config.toml
arch = "resnet_bottleneck"
dataset = "crops of objects in photos (Visual Genome)"
train_examples = 123503
crop_scale_min = 0.5
horizontal_flip = true
num_classes = 300
kernel_size = 3
stem = "single"
avg_pool_shortcut = true
init = "xavier_uniform"
momentum = 0.98
orthogonalizer = "newton_schulz_5"
final_lr_fraction = 0
adamw_weight_decay_other_params = 0.01
Rows from block 5, named by matrix and row number. Each number is 128 + 32 x the weight over its row's rms, rounded and kept within 0 to 255. All counts start at 0. After the name is the row's rms in percent of the matrix's.
# fc1: squeeze-excite reduce (model.blocks.5.se.fc1.weight, 48x384), inputs 192-287
fc1.0 093 [160 102 141 137 148 125 142 149 171 120  85 120 141 154  91 103 149 114 104 133 102  90 128 145 117  49 168  97  58 179  92 152 130 145  89 114  74 156 169 160 132 204 110 149  62 148  49 125 158 159 133 105 109 114 123 139 153  93 107  83  85  46 129 135 148 117 144 110  96 158  80 131 141  92 133 175  93 157 138 128 128 165 161 132 120  61 134 146 128 113 132  84 148 125 113  53]
fc1.1 097 [119 141 172  97 124 135 126  94  89 140 124  98 183 136 140 127 140 144 193 106 106  65  96 156  57 142 101  86 124 148 131 129 114 152 113  80 144 130 166 149 175  51  74 139  72 140 193  65 159 155 129 171  84 129 129 137 124  99 114 164 148 103  55 163 139  81  98  71 186  94 145 150 106 174 129 134 165  69 169  95 148 121 126 142 168 194 118 180 130 116 205 174 100 168 163 145]
fc1.2 096 [135  97  96 131  57  82 158 145 144 134 198 142 151 155 136 142 118 156  90  97 121  99 141 112  79 162 172 113 123 132 168 119  99 188 132 104 136 129 132  92 121 120  78 107 150  78 102 128 110 107 155 122  95 133 148 152  88 143 142 105 141  84  90 148 147 148 144 138 120 126 151 137 142 135 178 134 146  93 118 135 158 132 106 136  76  44 163  92 108  41 166 120 117  88 139 217]
fc1.3 096 [124 154 143  48 123 170 180 131 122 113 134 182 142  75 129 148 155 105 165 125 126 161 106 122 106 153 124 143 173  61 149 129 175 123 170 149 139  80 122 165 113  71 138  38 115 153 153 122 165 109 171 171 134 215 119 112  92 137 137 202 180 149 127 101 105 145 141  90 151 129 157 133 157 154  94 171 108 111 147 131 140 131 112  82 104 143 187 114 157 160 115 129 110 123 168 163]
fc1.4 097 [129 173 124 154 114 142 155 114 107 124 149  91 106 115 110 118  96 112 188 166 142 168  98 104 153  84 143  98 148 120  76 103 162 137 174 139 106 156 145 133 176  94 120 105 152 116 168 120  88  79  84 150 110 122 125 150 136 126 118 128 109 131 148 136 152 144 120 229 142 139 168 118 147 111 149 154 130 151  71 165 143 130 154 179 130 107 100 113 108 150 102 122 158 147 131  90]
fc1.5 106 [138 118 116 140 144  84 139 123 152 107 148  92 158  85 158 108 136 140 122 133  81 135 100 163 101 103 166  67 132 125 164 139 139 174 120 105 136 154 104 162 113 159 117 133  41 165 117  88 125 145 197 172 132 103 184 136 121 142 163  92 130  39 166 103 102 139 110 121 117 166 175 139 204 142  72  93 138 198 118 109 129 128 154  88 148 143 163 162 163 123 169 111 152 142 151  98]
fc1.6 100 [ 96 174 109 111 137 124 118 141  32 179 114 128 109 131  79 121 109 138 100  85 109 172  52 164  77 137 164  68 164 126 107 149 142 134 109 145 141 163 131 134  91 137 121 125 132 198 129  76 101 177  88  95 132 102 175 121 110  86 142 127  75 135 119 122  93 103  84 143  93 153 169 119 136 151 187 109 186 173 114 135 114 116 151 142 146  80  89 141 154 137 137 157 149 171 103 115]
fc1.7 096 [138  68 105 139 165 105 148 147 145 126 105  54 142 137 156 122 102 165 112 163 126 114 160 175 163  90 130 151 130 122 159 189 140 152  67  97  58 146 140  97 102 163 120 145  81  84  86 175 141  81 176  99  99 206 168 176 137 122 122  48  69 109 131 157 147 118 155 120 101 128 103 128 143 156  91  87 119 168 109 119 144 122 176 146 128 142 130 163 113 172 128 137 155 166  98 103]
fc1.8 106 [ 85 164 153 144 119  94  88 124  83 160 168 109 140 176 166 162 164 175 110 104 162 172 175 162  95  93 131 124 144  87 165 119  97 156  96  99 105 183 120 142 175  70 117 164  90 116  68 148 134 127 116 160 140 103  90 144 119 144 139 106  82 123 166 134  78 104 115 156 120  90 131 106 123 108  96 107 150 171  79 109  92 151 180 118 211 114  90 148 155 145 127 148 117 207 131  54]
fc1.9 098 [111 121  59 136 139  96 116 108 126  57  91 158  92 118 144 117 155  95 132 140 111 108  90 118 139 138 143 123 109  61  81 121 140 133 120 141 198 176  73 120  95 108  96 160 124 103 189 134 160  94 105 158 115  70  75  95 111 150 154 119 125 180 193 126 124 175 117 134 148  90 151 104 108 184  80 100 135 123 134 178 123 152 146 172 144  83 138 160  68 135 113 119 171 129 142 119]
fc1.10 095 [157 193  61 101 115 166 140 135 111 102 165 172 141  56 127  86 119  92 148 184 123 134 123 124 166 139 163 135  67  86 105 107  80 117 108 155 172 142 172 153 114 153  83 129 152 145  95 139 114 100 158 131 103 141 122  97  96 145 136 143 121 107 124 163 111 186 125  87 122 120 166 189 146 136  68 172 136 101 183 184 147 203 126 158 188 134 105 134 106  94 148 131 164 215 113 156]
fc1.11 093 [103 183 113 115 107 133 151 107  91 130 215 159 173 155 168 129 120 157  92 167  87 202 116 169 142 140 146 149 154 110 139 116  92 115 161 129 138  88 134 147 117 122 105 138 165 152 117 132 136 139 145 138 132  84 171 142  75 170 116 155 145  91 152 110 113 175 123 156 140 159 179 157 149 128 124  87 150  94  53  85 108 191 129 109 213 153  91 121 193 175 143 125 121 146 143 168]
fc1.12 106 [110 120 126 182 133 129 133 155 131 158 184 146 119 114 139 138 121 109 117 141 142 154  84 132 127 112 133 125 123  81 146 144 147 158 151 169 149 128  96 190 153 134 118  84 132 155  97 110  85 104 153 122 153 105 127 134 107 131 202 121 117  94  89 157  97 130 157 147 149 120 156 142  84 135  80 149  54  93 184 136 140 139 132 113 120 140 102 143 115  81 105 121 110 134 123 176]
fc1.13 095 [127 112 112 168 117 166 139 165 107 107  35  96 103  87  99 168 130 128 164  98 143  72 122 149  98 132  66  60 106 189  92 157 109 129 144  97 157 136  85 105 149 156 129 138  81 139  86 112 136  90 122 114  65 148 108 115 129 109 145 108 151 105 164  91 122  59 129 138  87 110 116  91 148 146 180 157 167  81 149 119 115  82  94  97  70  78 115 174 152  95 138 132 107 154 133 100]
fc1.14 092 [167 141 137 155 166 175  86  96 105 103 162 102 100 122 110  60 162  64 160 103 109 114 104 150 115 143 173 141 115 100 106  98 112 127 141 177 115 167  78  94 117 149 126 110 149 118 124 123 146 128 153 104 110  96 119 152 167  99  99 105  73 122 143 164 165 158 182 179 169 139 158 109 138 142  58 176 110 112 161 121 140 160 157 149 137 145 143  88  88 117 128  51 137 105  78 135]
fc1.15 097 [160 178 165 108 146 147 144  95 120 128 137 120 139  96 161 104 153 141 135 126 139 133 107 107  85 110 145 181 236 145 178 124 159 115 118 109 110 129 122 147 118 114 144 112 113  75 147 120 118 136 142 111  96 126 131 146 180 158 104 198 194 166  97 153 117 172 104  73 186 124 193 108 169 144 152 149 154 196 161  97 125  93 148 153 157 206 124 147  82 137 119 161 145 146 165 123]
fc1.16 103 [111 128  81 141 187 119 194 146 127 208 118  82  97  95 115 165  87 166 142 171 150 104  66 171 156 156 119 181 168  93 120 160 177 158  98 172  41 123 216 120  99 213 125 180 136 106 149 171 152 115 158  67 111 134 161 181  71 139 166 127  85 200 117 162 149 116 133 124 145 148 116 142  99 133  61 157 141 122 125  98 121  79 149  98 155 181  93 108  61 194 123  99 158 101 142 108]
fc1.17 097 [150 205 163 104 178  99 114  96 108 101 133 119 111 124  98 146 168 123 142 121 107 146 197 123  73 170  79 129 200 116 195 184 110 121 145 146 132 110 130 113 147  96 119  75 110  92 149 154 183 109 151 176 110 124 101 153 181 134 127 154 120 146 114 119 102 132 166  96 186  53 140 146 174 111 120 144 148 120 123  98 132  98  91 147 137 128 158 124 154 169 154 111 135 146 132 118]
fc1.18 103 [125 167 170 108 124 115 142 112  65 152 118 157 143 131 118 144  82  85  65 123  96 146 132  64  78 179 112 142 162 169  96 183 209 106 113 172 133 107  81  93 146 112 187 116 156 139 170  72  79 165  93 123 128 125 144 118 132  86 133 134 174 136  80 132 108 111 156 113 138 157 151 109 101 129 128 123 169 151 127 135 120  82  83  78 100 138 148 123 109 118 136 115 150 126 130 143]
fc1.19 101 [114 139 131 139 120 104 166  49 132  98 145  70 159 114 114 106 114 122 125 138 181  98 205 157  93 159 129  90 136 100 105 121 133 198 111  87 132 150 114  96 150 115 104 112 120  97 131 142 150 152 128 110 158 166  96  99 124 120 159 151 170 187 117 118 154 157 118 149  98 173 137 127 170 114 115  69 132 101 141 140 124 107 113 113 127 143 201 146 116 130  85  90 120 128 143 165]
fc1.20 099 [ 54 120 225 160 164 167 103 106 112 169 174 109 142 105  68 145 163 126 127 108  89 144 124 110  48 116 142 105 120 184  84 163 132 106 136  70 151  61 133 128 166 130 159  95 153  98 161  72 120 122 115 106  88 153 144  94 183  90 115 179 139 112 111 105  75  82 168 156  88 151 152 176 119 139 110 164 197 147 131 143 132  29 148 105  85 144 135  84 148 171 121 171 153  75 138 179]
fc1.21 100 [ 73 142  93 118 187  94 134  95 107  80 105  88  72 107 116 104 147  94 111 150 106 141  88 182 157 137 187 135 128 123 118 113 148 139 118  91 145 164 131 118 149  76 171 128  76  92  54 152 119 105 153 138 124 115 127 148 183 108  71 123 126 121 153 118 162 128 137 168 121 174  95 138  92 141   9 133 104 222 128  93 144 172 187 118 153 158 153 100 106 163 100  85 150 141 148  75]
fc1.22 100 [116  99 198 122 121 158  85 102 139 163 155 102 145 156 102  98 130 145 151 115 147 157  82 113 156 121 145 137 110 120 112 132 133 165 110 130 165 121  93 159  96  94 126 129 170 127  57 154 146 122 154  74 187 104 199  97 127 104 128 100 114 131  75 119 173  89 119 142 124 162 118 134 126 134  59 149 102 124 145 134 112 113 172 149 144 224 147  75 131 115 123 144  77 108 139 151]
fc1.23 097 [200 186 162  88 179 118 180 100  79 144  41 151 131 122 135 138 138  96 165 137 139  62 128 162 140 115 152 123 108 146 171 127  89 121 106 119  67 175 166 119  71  98 156 112 114 124 130 168 167 125 123 153  72 104 127 206 145 166 146 149 146 140 175 172 157 100 160 146 137 128 119 142 157 117 136  74 122 162  89 106 102 178 133 109 183 162  77 170 109 205 152 151 172 184 106 105]
fc1.24 096 [146  63 131 108 144 146 121 160 184 198 104  80 168  72 132 139 147 174 117 118  86  72 186 123 153 152 163 114 179 151 125 195 136 116 150  94  47  61 169 129 116 118 145 109 175 133 148  88  90 180 153  70 151 149 122 104 125 165 158 107  90 137 114 123 165 115 106  67 115 151 122 133 142 121 159 125 160 166  99  89  96  83 158 128 141 170  65 132 103 106 103 139 142 139 132  75]
fc1.25 105 [129 172  99 153  73  57 155 100 113  74 104 112 181 133 153 147  48 189 112 148 134 122 150 146 136  75 108  72 169  98 106 127 141 141 106 103 109 110  93 158 145 108 120 171 121 155 164 138  63 134 164 182 127  91 190  92  95 141 134 153 135 169 141 128 123 115  96 119 136 157  61 129 151 156 106  79  94 147 148 143 136 116 142 100 117 105 131 118 148 115 123 172 115 110 132 146]
fc1.26 108 [111  98 168 114 129 147 151 149 154 110 158 196 125 182  87 104  81 140  96  90  91 149 176 176 186 154 180 111 157 122  89 199  84 153 108 137 131  87  63 103  99 137 163  93 167 172 121 122 135 131  90 123 161 180 126  64 118 140 115 141 124 157 124  75 199 108 105 138 117 115 102 153 132 125 120  97 150 140 130 142  64 143 130 132 125 169 163  84 139  98 142 124 104  79  99 137]
fc1.27 100 [126 107 123  99 155 134 120 147 149 112 105 126 195 155 191 181 113 101 166 146 125  63 183 110 122 137  72 140 123 137 130 132 112 150 120 101 158 152 122 139 122  98 151 131 117 132 134 126 123  39 150 110 101 202 125 133 101 140 146 107 156 152 175 109 169 100 129 169 102 191 118 122 149 152  67  95 146 103 130 179 138 105 139 138  79 117 153  95 153 162 118 129 139  88 158 170]
fc1.28 102 [178  97 182 145  96 122 146 119 106  64 128 120 128 194 119 116  89 120 160 179 125 152 181 111 123 103 103 104  41 161 130 113  96 175  79  75 171 192 108 122 104  92 206 133 104 139  70 254 205 119  79 114 110 142 146  41 137  82 113 155  95 153 142 153 127 129 109  84 191 155 154 156 130  79 158  86 181 133 155 135 164 194 165 137 155 102 180 162 174 184 109 159 154 198 116  85]
fc1.29 131 [ 78 128 131 140 155 128 140 133 104 154  71 132 163 136 134 163 148 163 123 156  30 153 138 127 141 109 188 115 147 151 151 158 163  91 129 110 199 158 143 151 106  91 151 103  81 128 131 139 143  81 110 173 102 127 111 185 167 170  58 132 195 188  93  75 142 150 137  98 206  83 143 169 153 191 156 141 144 141  96 125 111 126 138 153  91 112 141 162 136 103 144 209 152 155 176 146]
fc1.30 094 [ 94 140  77 121 115 153 157 167 149 159 197 148  65 109 129 112 116  76 150 146  94 151  58 153 124 162 146  84  91 126 164  86 104 151 159 171 167 158 149 134 135 118 136 120 100 182 178 103 150 166  97 139 185  77 122  76 148  64 115 165  98  84 128 106  90 127 141 186 146 101 186 146 109 153 142 142 160 137  86 111  90 145 155  76 188 121 142 108 156 152 139  82 131 136 144  96]
fc1.31 093 [165 153  73 137 106 137 100 110 129 109 132 138 180 144  77 162  85 116 120 142  88 185 149 161 151 157 115 136 113 121 124 151  16 144 155 134 145 184 160 119 169 125 129 147 140 173 178 123 101 128  75 155 142 167  45  66 110 108 102 120  77 120 140 145 174 103  81 194 150 137  96 146 137 131 123 160 139 125 173 149 162 163 103 138 167  82 106  93 118  72 152 148 153 196  91  86]
fc1.32 109 [149  80 173 145 135 149 170  98 118 112  77 150 147 161  56 116 121 121 116 109 132 132 126 100 142 154 158 100 107 116  99 121 195 149 164 162 178 122 153 118  48 105 164  77 156 164 120 134 105  89 110 109 150 129 153 162 124 122 148 106 122 132 116  94 161 100  90 160 130 129 105 119 124 147 172 140  89  56 118 156 135 133  76 130  56 156 102 150 115 105 105 164  96 139 105 175]
fc1.33 096 [ 93 107 196  93 195 211 113 117 105 195 189 129 156 132  87  80 160  67 138 105  56 187 100 147 161  83 139 140  93 166 134 132 138 125 162 108 187 130 159 141 125 131  57  88 150 124 112  91 119 136 144 119 117 135 116  94 126 102  97  99  91  98 129 152  96 159 141 169 107  90 176 135 124 114 127 184 117 149 154 150 190 135 146 174 138  59 108 125 176  95 154 181 118 160 140 151]
fc1.34 097 [131 104 115 136 114 204 140 132  58  66 109 138 119 109  94 154 104 107  92 156 122 138 106 162 112 143  87  93  75 124  97 149 123 148 117 103 220 136  53  96 147 104 116 129 119 115 104 192 185 137 154 136 119  88 142  93 123 118 129  89  83 130 138  95 143  96 122 139 191 119 131 158 129 143 116 136 133 146 160 138  98 103 112 119 189 107 175 156 200 169 178 128 117 198 157 134]
fc1.35 092 [116  83 121 158 132 112  76 160 192  66 139 138 138 113 144 140 164 123  96 164 107 194  93 139  79 114 124 135 161 113 184 123  88 152 207 101 216  98 135 170 175  78  78 150 126 121 162 119 116  85 138 144 140  80 151 161 156 174 130 103 120 120 141 140  99 145 131 163 166  82 145 167 140 106 134 149 117 178 140 137 136 138 156 195 104  98 128 152 168  77 113 120 127 143 168 117]
fc1.36 091 [157 176  88 164 100 148 111 155 115 126 134 130 100 148 119 128 150 131  77 123 144 103 126 122  85 105 143 160 179 102 128 102 111 107 123 149  84  87 131 106  95 237 178 157 183 126 136 155 155 112 132 146 114 120 105 138 117 112 155 124 101 140 153 135 102 162 140 133 122 108 142 152 133 134 158 126 135 139  81 126 137 157 112 144 186  59  74 142 161 138 154 125 171 161 124 104]
fc1.37 100 [182 130 124  91 164 183  67  64 158 152 111 151 144 142  94 129 164  65 170 149  68 117 140 159 137 117 100 160  73 172 180 157 117  80 196  75 142 149 150 133 125  65 155  98  92 133 104 108 120 142 111 156 117 193  70 127 171 144 113 155 127  92 138 124 122 174 183 145 155 154 108 184 133  87  85 117  83 125 144  95 163 100 113  91 135 121 148 153 150 154 144 107 155 119  97 100]
fc1.38 102 [ 64 158 115 172  65 107 107 139 140 146  98  94  93 135 156 125 164 161  89 105 179 119 173 118 127 153 130 128 154  30  69 129 157 122  86 132 156 116  80 113 207 108 124 163 129 101 136 138 144 167  83 123 177 117  95 104 164  89 162 145  97 172 158 150 113 197  91  62 185  78 149  98 105 140 121 124 102 163 132 118 107 166 120 116 146 154 112 121 137 167 103 108 101 142 166 111]
fc1.39 107 [144  90 104 118 143 149 137 106 152 130 133  77 105 121  99 129 154 150 127 114 150 137 132 148 107  74 116 110 154 121 195 146 181 124  94 131 132 182 115 138 133 126 129 118  85 146 113 129  99 110 127 139 136 225 100  72 133 154 116 134 136 116 171  48 126 116  87 159 135 159  76  16 161 112 185 131 149 135 103 160 129 101 144 133  66  52 141 165 116 113 137 125 133 148 143 110]
fc1.40 098 [146  74 212 144 181 160 175 140  83 130 130 164 130 147 118 159 151  91 130  97 150 139  87 144 121 126 131 101 117 140 141 179  83 144 119  61 136 167  74 174 175  82 138 192 114 150 123 113 133 127 129 100 118 105 115 101 120 115 180 134  63 103 192 117 153  84  71 194 163 168  89 118  95 115 125 133 135  93 170 199 110 104 169  91 164 113  87 143 124 150 133  84 158 160 154 138]
fc1.41 097 [135 106 139 155  92 148 188 135  83 149 145 174 143 128 165 104 122 122 122 105 128  75 150 198  91 124 128 150 116 103  59 145  91 183 157 122 102 140 145 103 139 219 139 131  88 195 119 138 235 173 120  98  89 197  95 116 104 121 163  80 157  75 141 153 184 126 161 140 145  61 130  86 108  99 120 150 107 129 137  86 142  98  91 121 113 152 152 160  88 126 160  80 124 115 127 129]
fc1.42 102 [111 100 123  99 154 195 157 138 128 177 163 184 143 187 121 138 120 103 134 138 111 142  43 159 139 123  89 202 143 115 187 116 140  93 198 117 135 103 148 170  77 151 134  84 115 153  48  70 114 104 144 162  84 114 102 137 133 120  99 167 156 140 116 104 137 156 152 163 131 190 133 108  99 136 124 123 173 136  96 126 127 149 116 119 167 149 124 102 123 190 148 135 147 102 125 186]
fc1.43 096 [129  99 201 116 183 130 126 101 162  95 177 106 140 139 122 185 132 156 112 175 126 157 162  70 167 152 141 107 122 144 109 147 164 147 103 109 196 158 157 139 114 146 141 137  89 143 104 126 120 123 136 134 148 108 174 126 146 157  90  52 152  84 125 104 103 110 122 144 148  86 157 136 100 114  93 191 188 139  93 142 182 131 152 153  56 154 121 116  87 137 142 103 144 152 196 153]
fc1.44 102 [ 93 203  68  93 120  87 127 124 155 126 199 128 132 112 185 176 101 196 149 147 122 147 102 129 141 168 146 113 177  79 151 118 120 130 114 140 139 101  97 126 147 125 129 160 143 131 150  99  79 139  73 125 109 113 104 132 122 185 127 164 163 125 185  79 130 144 142 105 146  53  96 153 121 183  48  94 199 121 104 145 147 148 134  73 127 144 127 105 129 148 114 143 133  94 122 165]
fc1.45 103 [154 121 153 108 139 116 111 128 120 102 109 131 139  95 188 169 111 164 135 148 129 185 235  94 130  81 131 143 111 184 121 111 101 112 167 123 134 142 156 121 170 182 156 152 106 120 150 122 106 120 104 139 128 122  92  99 142 171  76 155 130  91 208 118 134 181  89  97 157 112 127 115 134 113 143 128  90 125 140  56 106  91 119  93 143 151 102 145 105 126 114 137 151 131 111 117]
fc1.46 113 [147  75 237 198 144 103 101 103 133 124 126 125 128 168 124 174 155 209  99 138 179 144 170  79  84 133  99 117 125 180 121 132  92 139 110 106 154 108 177  97 155 132 141 235 148 107  88  95 188 122  75  95 148 102 145 160 126 162 137  82 115 149 145 117 128  95 158 127 111  72 104 169 125 164 173 173 149  96  94 139 122  99 156 164  88 114  72 175 114 112 123 142 107 108 153 127]
fc1.47 092 [147 117 144 148 112 148 172 105 127 159 198 135 144 145 138 147 151 212 168 149 154 138 109 116  72 125 117 103 105 170 122  96 153 150 137 103 121 115 176 172 112 181 152  76 156 121 138 106 125 150  95 120 149 136 157 150 115 149 126 163 175 133 137 135  85 131 130 203 127 133 152 168 167 155 192 117 120 100  83  53 163  81 117  90 135 168 162 122 158 147 171 161 117 114 149 151]