From a checkpoint of a small image classifier.
Data: trained on crops of objects in photos (Visual Genome), 123503 training examples, 41.2 epochs.
Rows from block 8 of a small image classifier, named by matrix and row number. Rows with one number belong to one channel. Each number is 128 + 32 x the weight over its row's rms, rounded and kept within 0 to 255. All counts start at 0. Numbers have three digits each. After the name is the row's rms in percent of the matrix's.
Before each channel's rows are labels from the 100 images, of 14848, where the channel reaches its highest value: "colour at peak" is the nearest of a few named colours to the mean colour under the peak. Only what is clearly more common there than usual is listed. The data: crops of objects in photos (Visual Genome).
# convs1: 3x3 conv (model.blocks.8.convs.1.weight, 192x192x3x3, each kernel summed), inputs 0-63
# convs2: expand pointwise conv (model.blocks.8.convs.2.weight, 768x192x1x1, transposed), outputs 0-69

colour at peak: black
convs1.117 093:087129184192094099190169106163151137173162105172143077122160102114129114097130123154086136069111145157201145111139098145149128144132144141102122143110120168140091126107157119175107141123122098
convs2.117 097:171119103146132101149039123106122136135096127122128090131140141160100148104071162138117111165141089121185138079087071117131148196109127120125157132140133103085103113087107058082113135123126124110100111114093118

colour at peak: black
convs1.70 097:182124143127136171121145130145095142102165140147169128121100126186091145148100144145128100149096132174130125190252121139100168173137124161166144094129133148127155119130152123093085124162149161
convs2.70 097:166158089080140088086181104121157174141130187132142132093095102149138229132130122109124086147103154107078141111110108081126068102056111135141101055091123138095083094084104125136127160169141155131094081193127178

colour at peak: black
convs1.99 102:097059065175200117070154137125117109138153071081114131120116170105107180140128078122120131096172115117136143079176140116118168062116224197142087169081125132090144140176116115115067134087128103
convs2.99 105:115112148169086129170095149150104147148134149163104127086159123149112089104132098127120115104154113152106164121119148130130157118139113166117194160128144128124083067138137121056136121138092120128100120208209087

colour at peak: black
convs1.104 105:156128160089148158112096126185167165142145209126171122046149121098080156133129116218126138136136115157177141100160149067092132138125149193172119139064083134125159153119152139073173157172127085
convs2.104 100:168125158113073112093127131141111076107150191078085156096174148124132121145148192104109139118122103160154149149103137129134114126063154119173141124104098149142129077121158119097109110112180122113136133105129145

colour at peak: black
convs1.32 109:099105109132082113127117116115114142096111197081077107172070111134172073131132144192133128134116145147136082127087172037118128175105104181156142118105107128068165153099118136187085111134129141
convs2.32 101:072179165084086130131115098124099153109163124178164094110163125090184125116167115133079091099109165144179092135144133074083126093148203105144150170100112087074193155156169196135129100140117046091140109149165133

colour at peak: pink
convs1.46 103:136152077076136095167170219085080119062092122100102105104133118167100178130144183112047101112136140049142135087129112065108109072107129120122074095120160117129081078099114104120154114120168113
convs2.46 101:097138174091110093176115132081067137151147101095104100100153104133088137116209162173117094169163176133071080215128112147156106164114156169060080076092145079109122147080179115047116177130201112153094176140080135

colour at peak: black
convs1.42 098:114101118134113181097124106103120166100149157156133094094141166105171096191115121131096147109160088170110130129124120176103159172192076188107128157185099093087156144147123097147146130132153140
convs2.42 097:097187179102147142124137119157148173121123123094137177080103131224171085134125128149086130178158163127167159092141099094137136134095122104144199098068115075190109119100185137214130180130075140123145140118059172

colour at peak: grey
convs1.12 102:183148100091105123126139107077107076121072114181119074135183099103132116143111127175124081104148085163121080164128136132134093089090110102130098141145136148116129094185121133147112159186094063
convs2.12 099:163097139193123091141084061110130134101119105107171090168146162110200102180135135116147071139117131109169173115189106118123116081121126106134085086103069111074123139156159107164145089143139116119134071156136103

colour at peak: black
convs1.107 100:150232137153151082084149088165154086104153172172073153115090115114136126092097081082093130101186092122151160136131157116148099126155131058127194077103113085079124115098151148194108145141183108
convs2.107 102:118079154155053135191119103147154142188131130057071132181130137141159137171148100089139130152097116127165103145123156116141162087149126205156174169113128127123134157135106080116139107055153101138111135105091178

colour at peak: black
convs1.139 080:073133102140083140102081134094124090131152134128158111092172101136127073055104126070133124130153152100099157082085142139127139189156132133159165108181164128127113140100168145127085167093163120
convs2.139 093:045144250170123115155156168072101154102183111085102150107120155184203169187192133104101086115100116147184167131081158107109071165082152123123166123097071129151108109036084206113141105092144147161068111122118116

colour at peak: black
convs1.171 093:115138122127133147101121104063143152119115162135066065115117144103132128138111146077128096148215083136105173100112113149132123117143094182097124192163188103076125144151094120126080056135111094
convs2.171 100:142181108133122116094054108094149130161145119124144158113106101134127111088123147104120142132098093160117127144141120152158136139121087099146155152106121106140152119150127136126082118114108102160155144086127139

colour at peak: grey
convs1.0 105:103150125108187116136172106099128142098221104160102079128127121150109107131145148098075125201128105088140093107087104067085149196162131080117128075167135172084095083170141121178174126180153129
convs2.0 107:115123087113132124204122134122118121153148116121136096138162109112121075118104121101135151193131157099152237127151152139148109111094101179102168153130088140140132137110067166216177106101127134173141148169082118

colour at peak: black
convs1.102 104:136117112149120155051145154207127079087148104085099120118108114140115079168141112108116140091138120111100079171070069123118098079156080079144123147147125120138132153103141124135123087117140122
convs2.102 103:100102114119127161096120140167125083161132164114199167111088086083108104093127164119138134137158121112133103126069119099079174145146167072107150163114086130082154160110168113100146093220091109104110167163108120

colour at peak: black
convs1.153 099:109085152100177094110107183102104130133198170173132127165079089093121154136119114148086101076122145153171123104134120074116064167081133159114092127086087094136127117111143079083104095132113139
convs2.153 103:115091176111134132140074152142177125107114142134162113170165129148202197152076125128068119098109128118134131089111067145145094152136112200135107106165084126119220112100107105121106173101142107151089132149142189

colour at peak: black
convs1.38 094:167164110070122114097115063164172103134134117061114141083142117125116159135155134105127118067151142132103158101086103103112190153188139126135141141120172160096136146047093141197039144125179125
convs2.38 098:158110111160118103155106175114134093138201122148163147124115159127145118136108100152132115064106127111111125077119116090106094127135114097108136145160109157081096153065131119122173102057135136159100104081112133

colour at peak: black
convs1.35 098:101130117120129175123130111048164169161170088140135140109124150121094150096145124102183106111207137139076071125132155143174166140086200124193080135122139152102150136119118114116137137118118068
convs2.35 101:139128115164058189167169160096128126100118130118146139139143110157109075154150132102128138109115112093136121120105137116091157129130106152134144109180099125182093107193110094183099175157208138142138086155150117

colour at peak: black
convs1.43 092:154135061104138142118176121211084131095168129140127096145081114153137150145155188128131132122079126095117178188171129104074193077091155133115182176196133105098112090097155108126108111126065112
convs2.43 097:176176091166125103139099124186193145131100133106089073138129146105105147072124092152126113162099099100094086153116084141118192129104096042152088054102108151136085159134144134140167095066148135138075161157140158

colour at peak: pink
convs1.181 097:140115136166127085142138110082122118111159042163214151173110110129138087141119131081125110097161109167151060189128151118136091129107135065114136112137095085122177104139096143162109093096071075
convs2.181 106:152140142145108132149081135135151082187113095157085197118127146159164119135147110101069208120136115174123100119149061126086087136160117128160124088133060189106080119120192127092153170151101130131181098116175142

colour at peak: grey
convs1.166 094:099075075215125099190133182088065108091157096177158139192216159146110121135153125147120145116123123083105164095144124130093119166116122126069142147140147110117092090129107123127125120109133144
convs2.166 098:113100180183135092150123112184083153143098128102117139089130086128129079141093171160085077040119110089083129127104113182123135131163115170171167133140167151123123134133127154142127120145143121170162098089137128

colour at peak: black
convs1.163 092:116109117153117119125088172107149129110122132089093148114103092120161131084149154115044165126164115095170106127088093078141114133135103198139140110173106141126100157147092139138122089142159169
convs2.163 101:145180131153163190128091088103079110107120119095131108116138128103069150150111106147159069123120082116131126117168134142151165094097138140193161158165120109139108086158100131085138115145119134093164105165132115

colour at peak: pink
convs1.95 113:098076097118160141103108099135145199154146135128183157167163072132097104124142174117154133147076135112133143168121161156196121083090125164173133144198131093110124120082179204080111084127100157
convs2.95 103:191119104112111121146141156186141150100130135100189123120137149144067149098107167104110157138149161141132142078093128099115145144138144097255078100130084146146150122153145178124071132156148093121074163120179197

colour at peak: black
convs1.10 095:146094134109154151121162188082144160121197150128150115093143222114148194141200097145090140064102147109121138154141139116165133127134133158120108211151211118151134101180114137090146145123189163
convs2.10 098:144118165115140088129113116164137159160105143131114073139146140152139076106173113172085127146118180078178091140116117133141114158135174161154093122155132105142126099104103151101132087091188102204155167101154136

colour at peak: grey
convs1.33 089:137104115118112167181096161099147108120120138087085055085125130139090085139115156119102152141118141073128079200103142057158078116089174082125088112152151117123098101176112074093121165167086135
convs2.33 091:079092119123157156144120129100131131110161125102146047106089163032111107135087178126086126134057058120085077117182163080148164141166138078186090129104132183190117140104182155064106090071126193145150107161120140

colour at peak: grey
convs1.131 096:093166142146124166162114098125161094115142103071073135117114147137147157083203130162116095154119105176095144131071163146169132152073158180130099147146111116152138153089175141095182171158158076
convs2.131 096:132098122079146070090110135103111096092110074105107126128156173101202109120134187144143089118114114144191095098060115065126127125148176189116124058120075122083111162109061133123078076113141160093097092088120125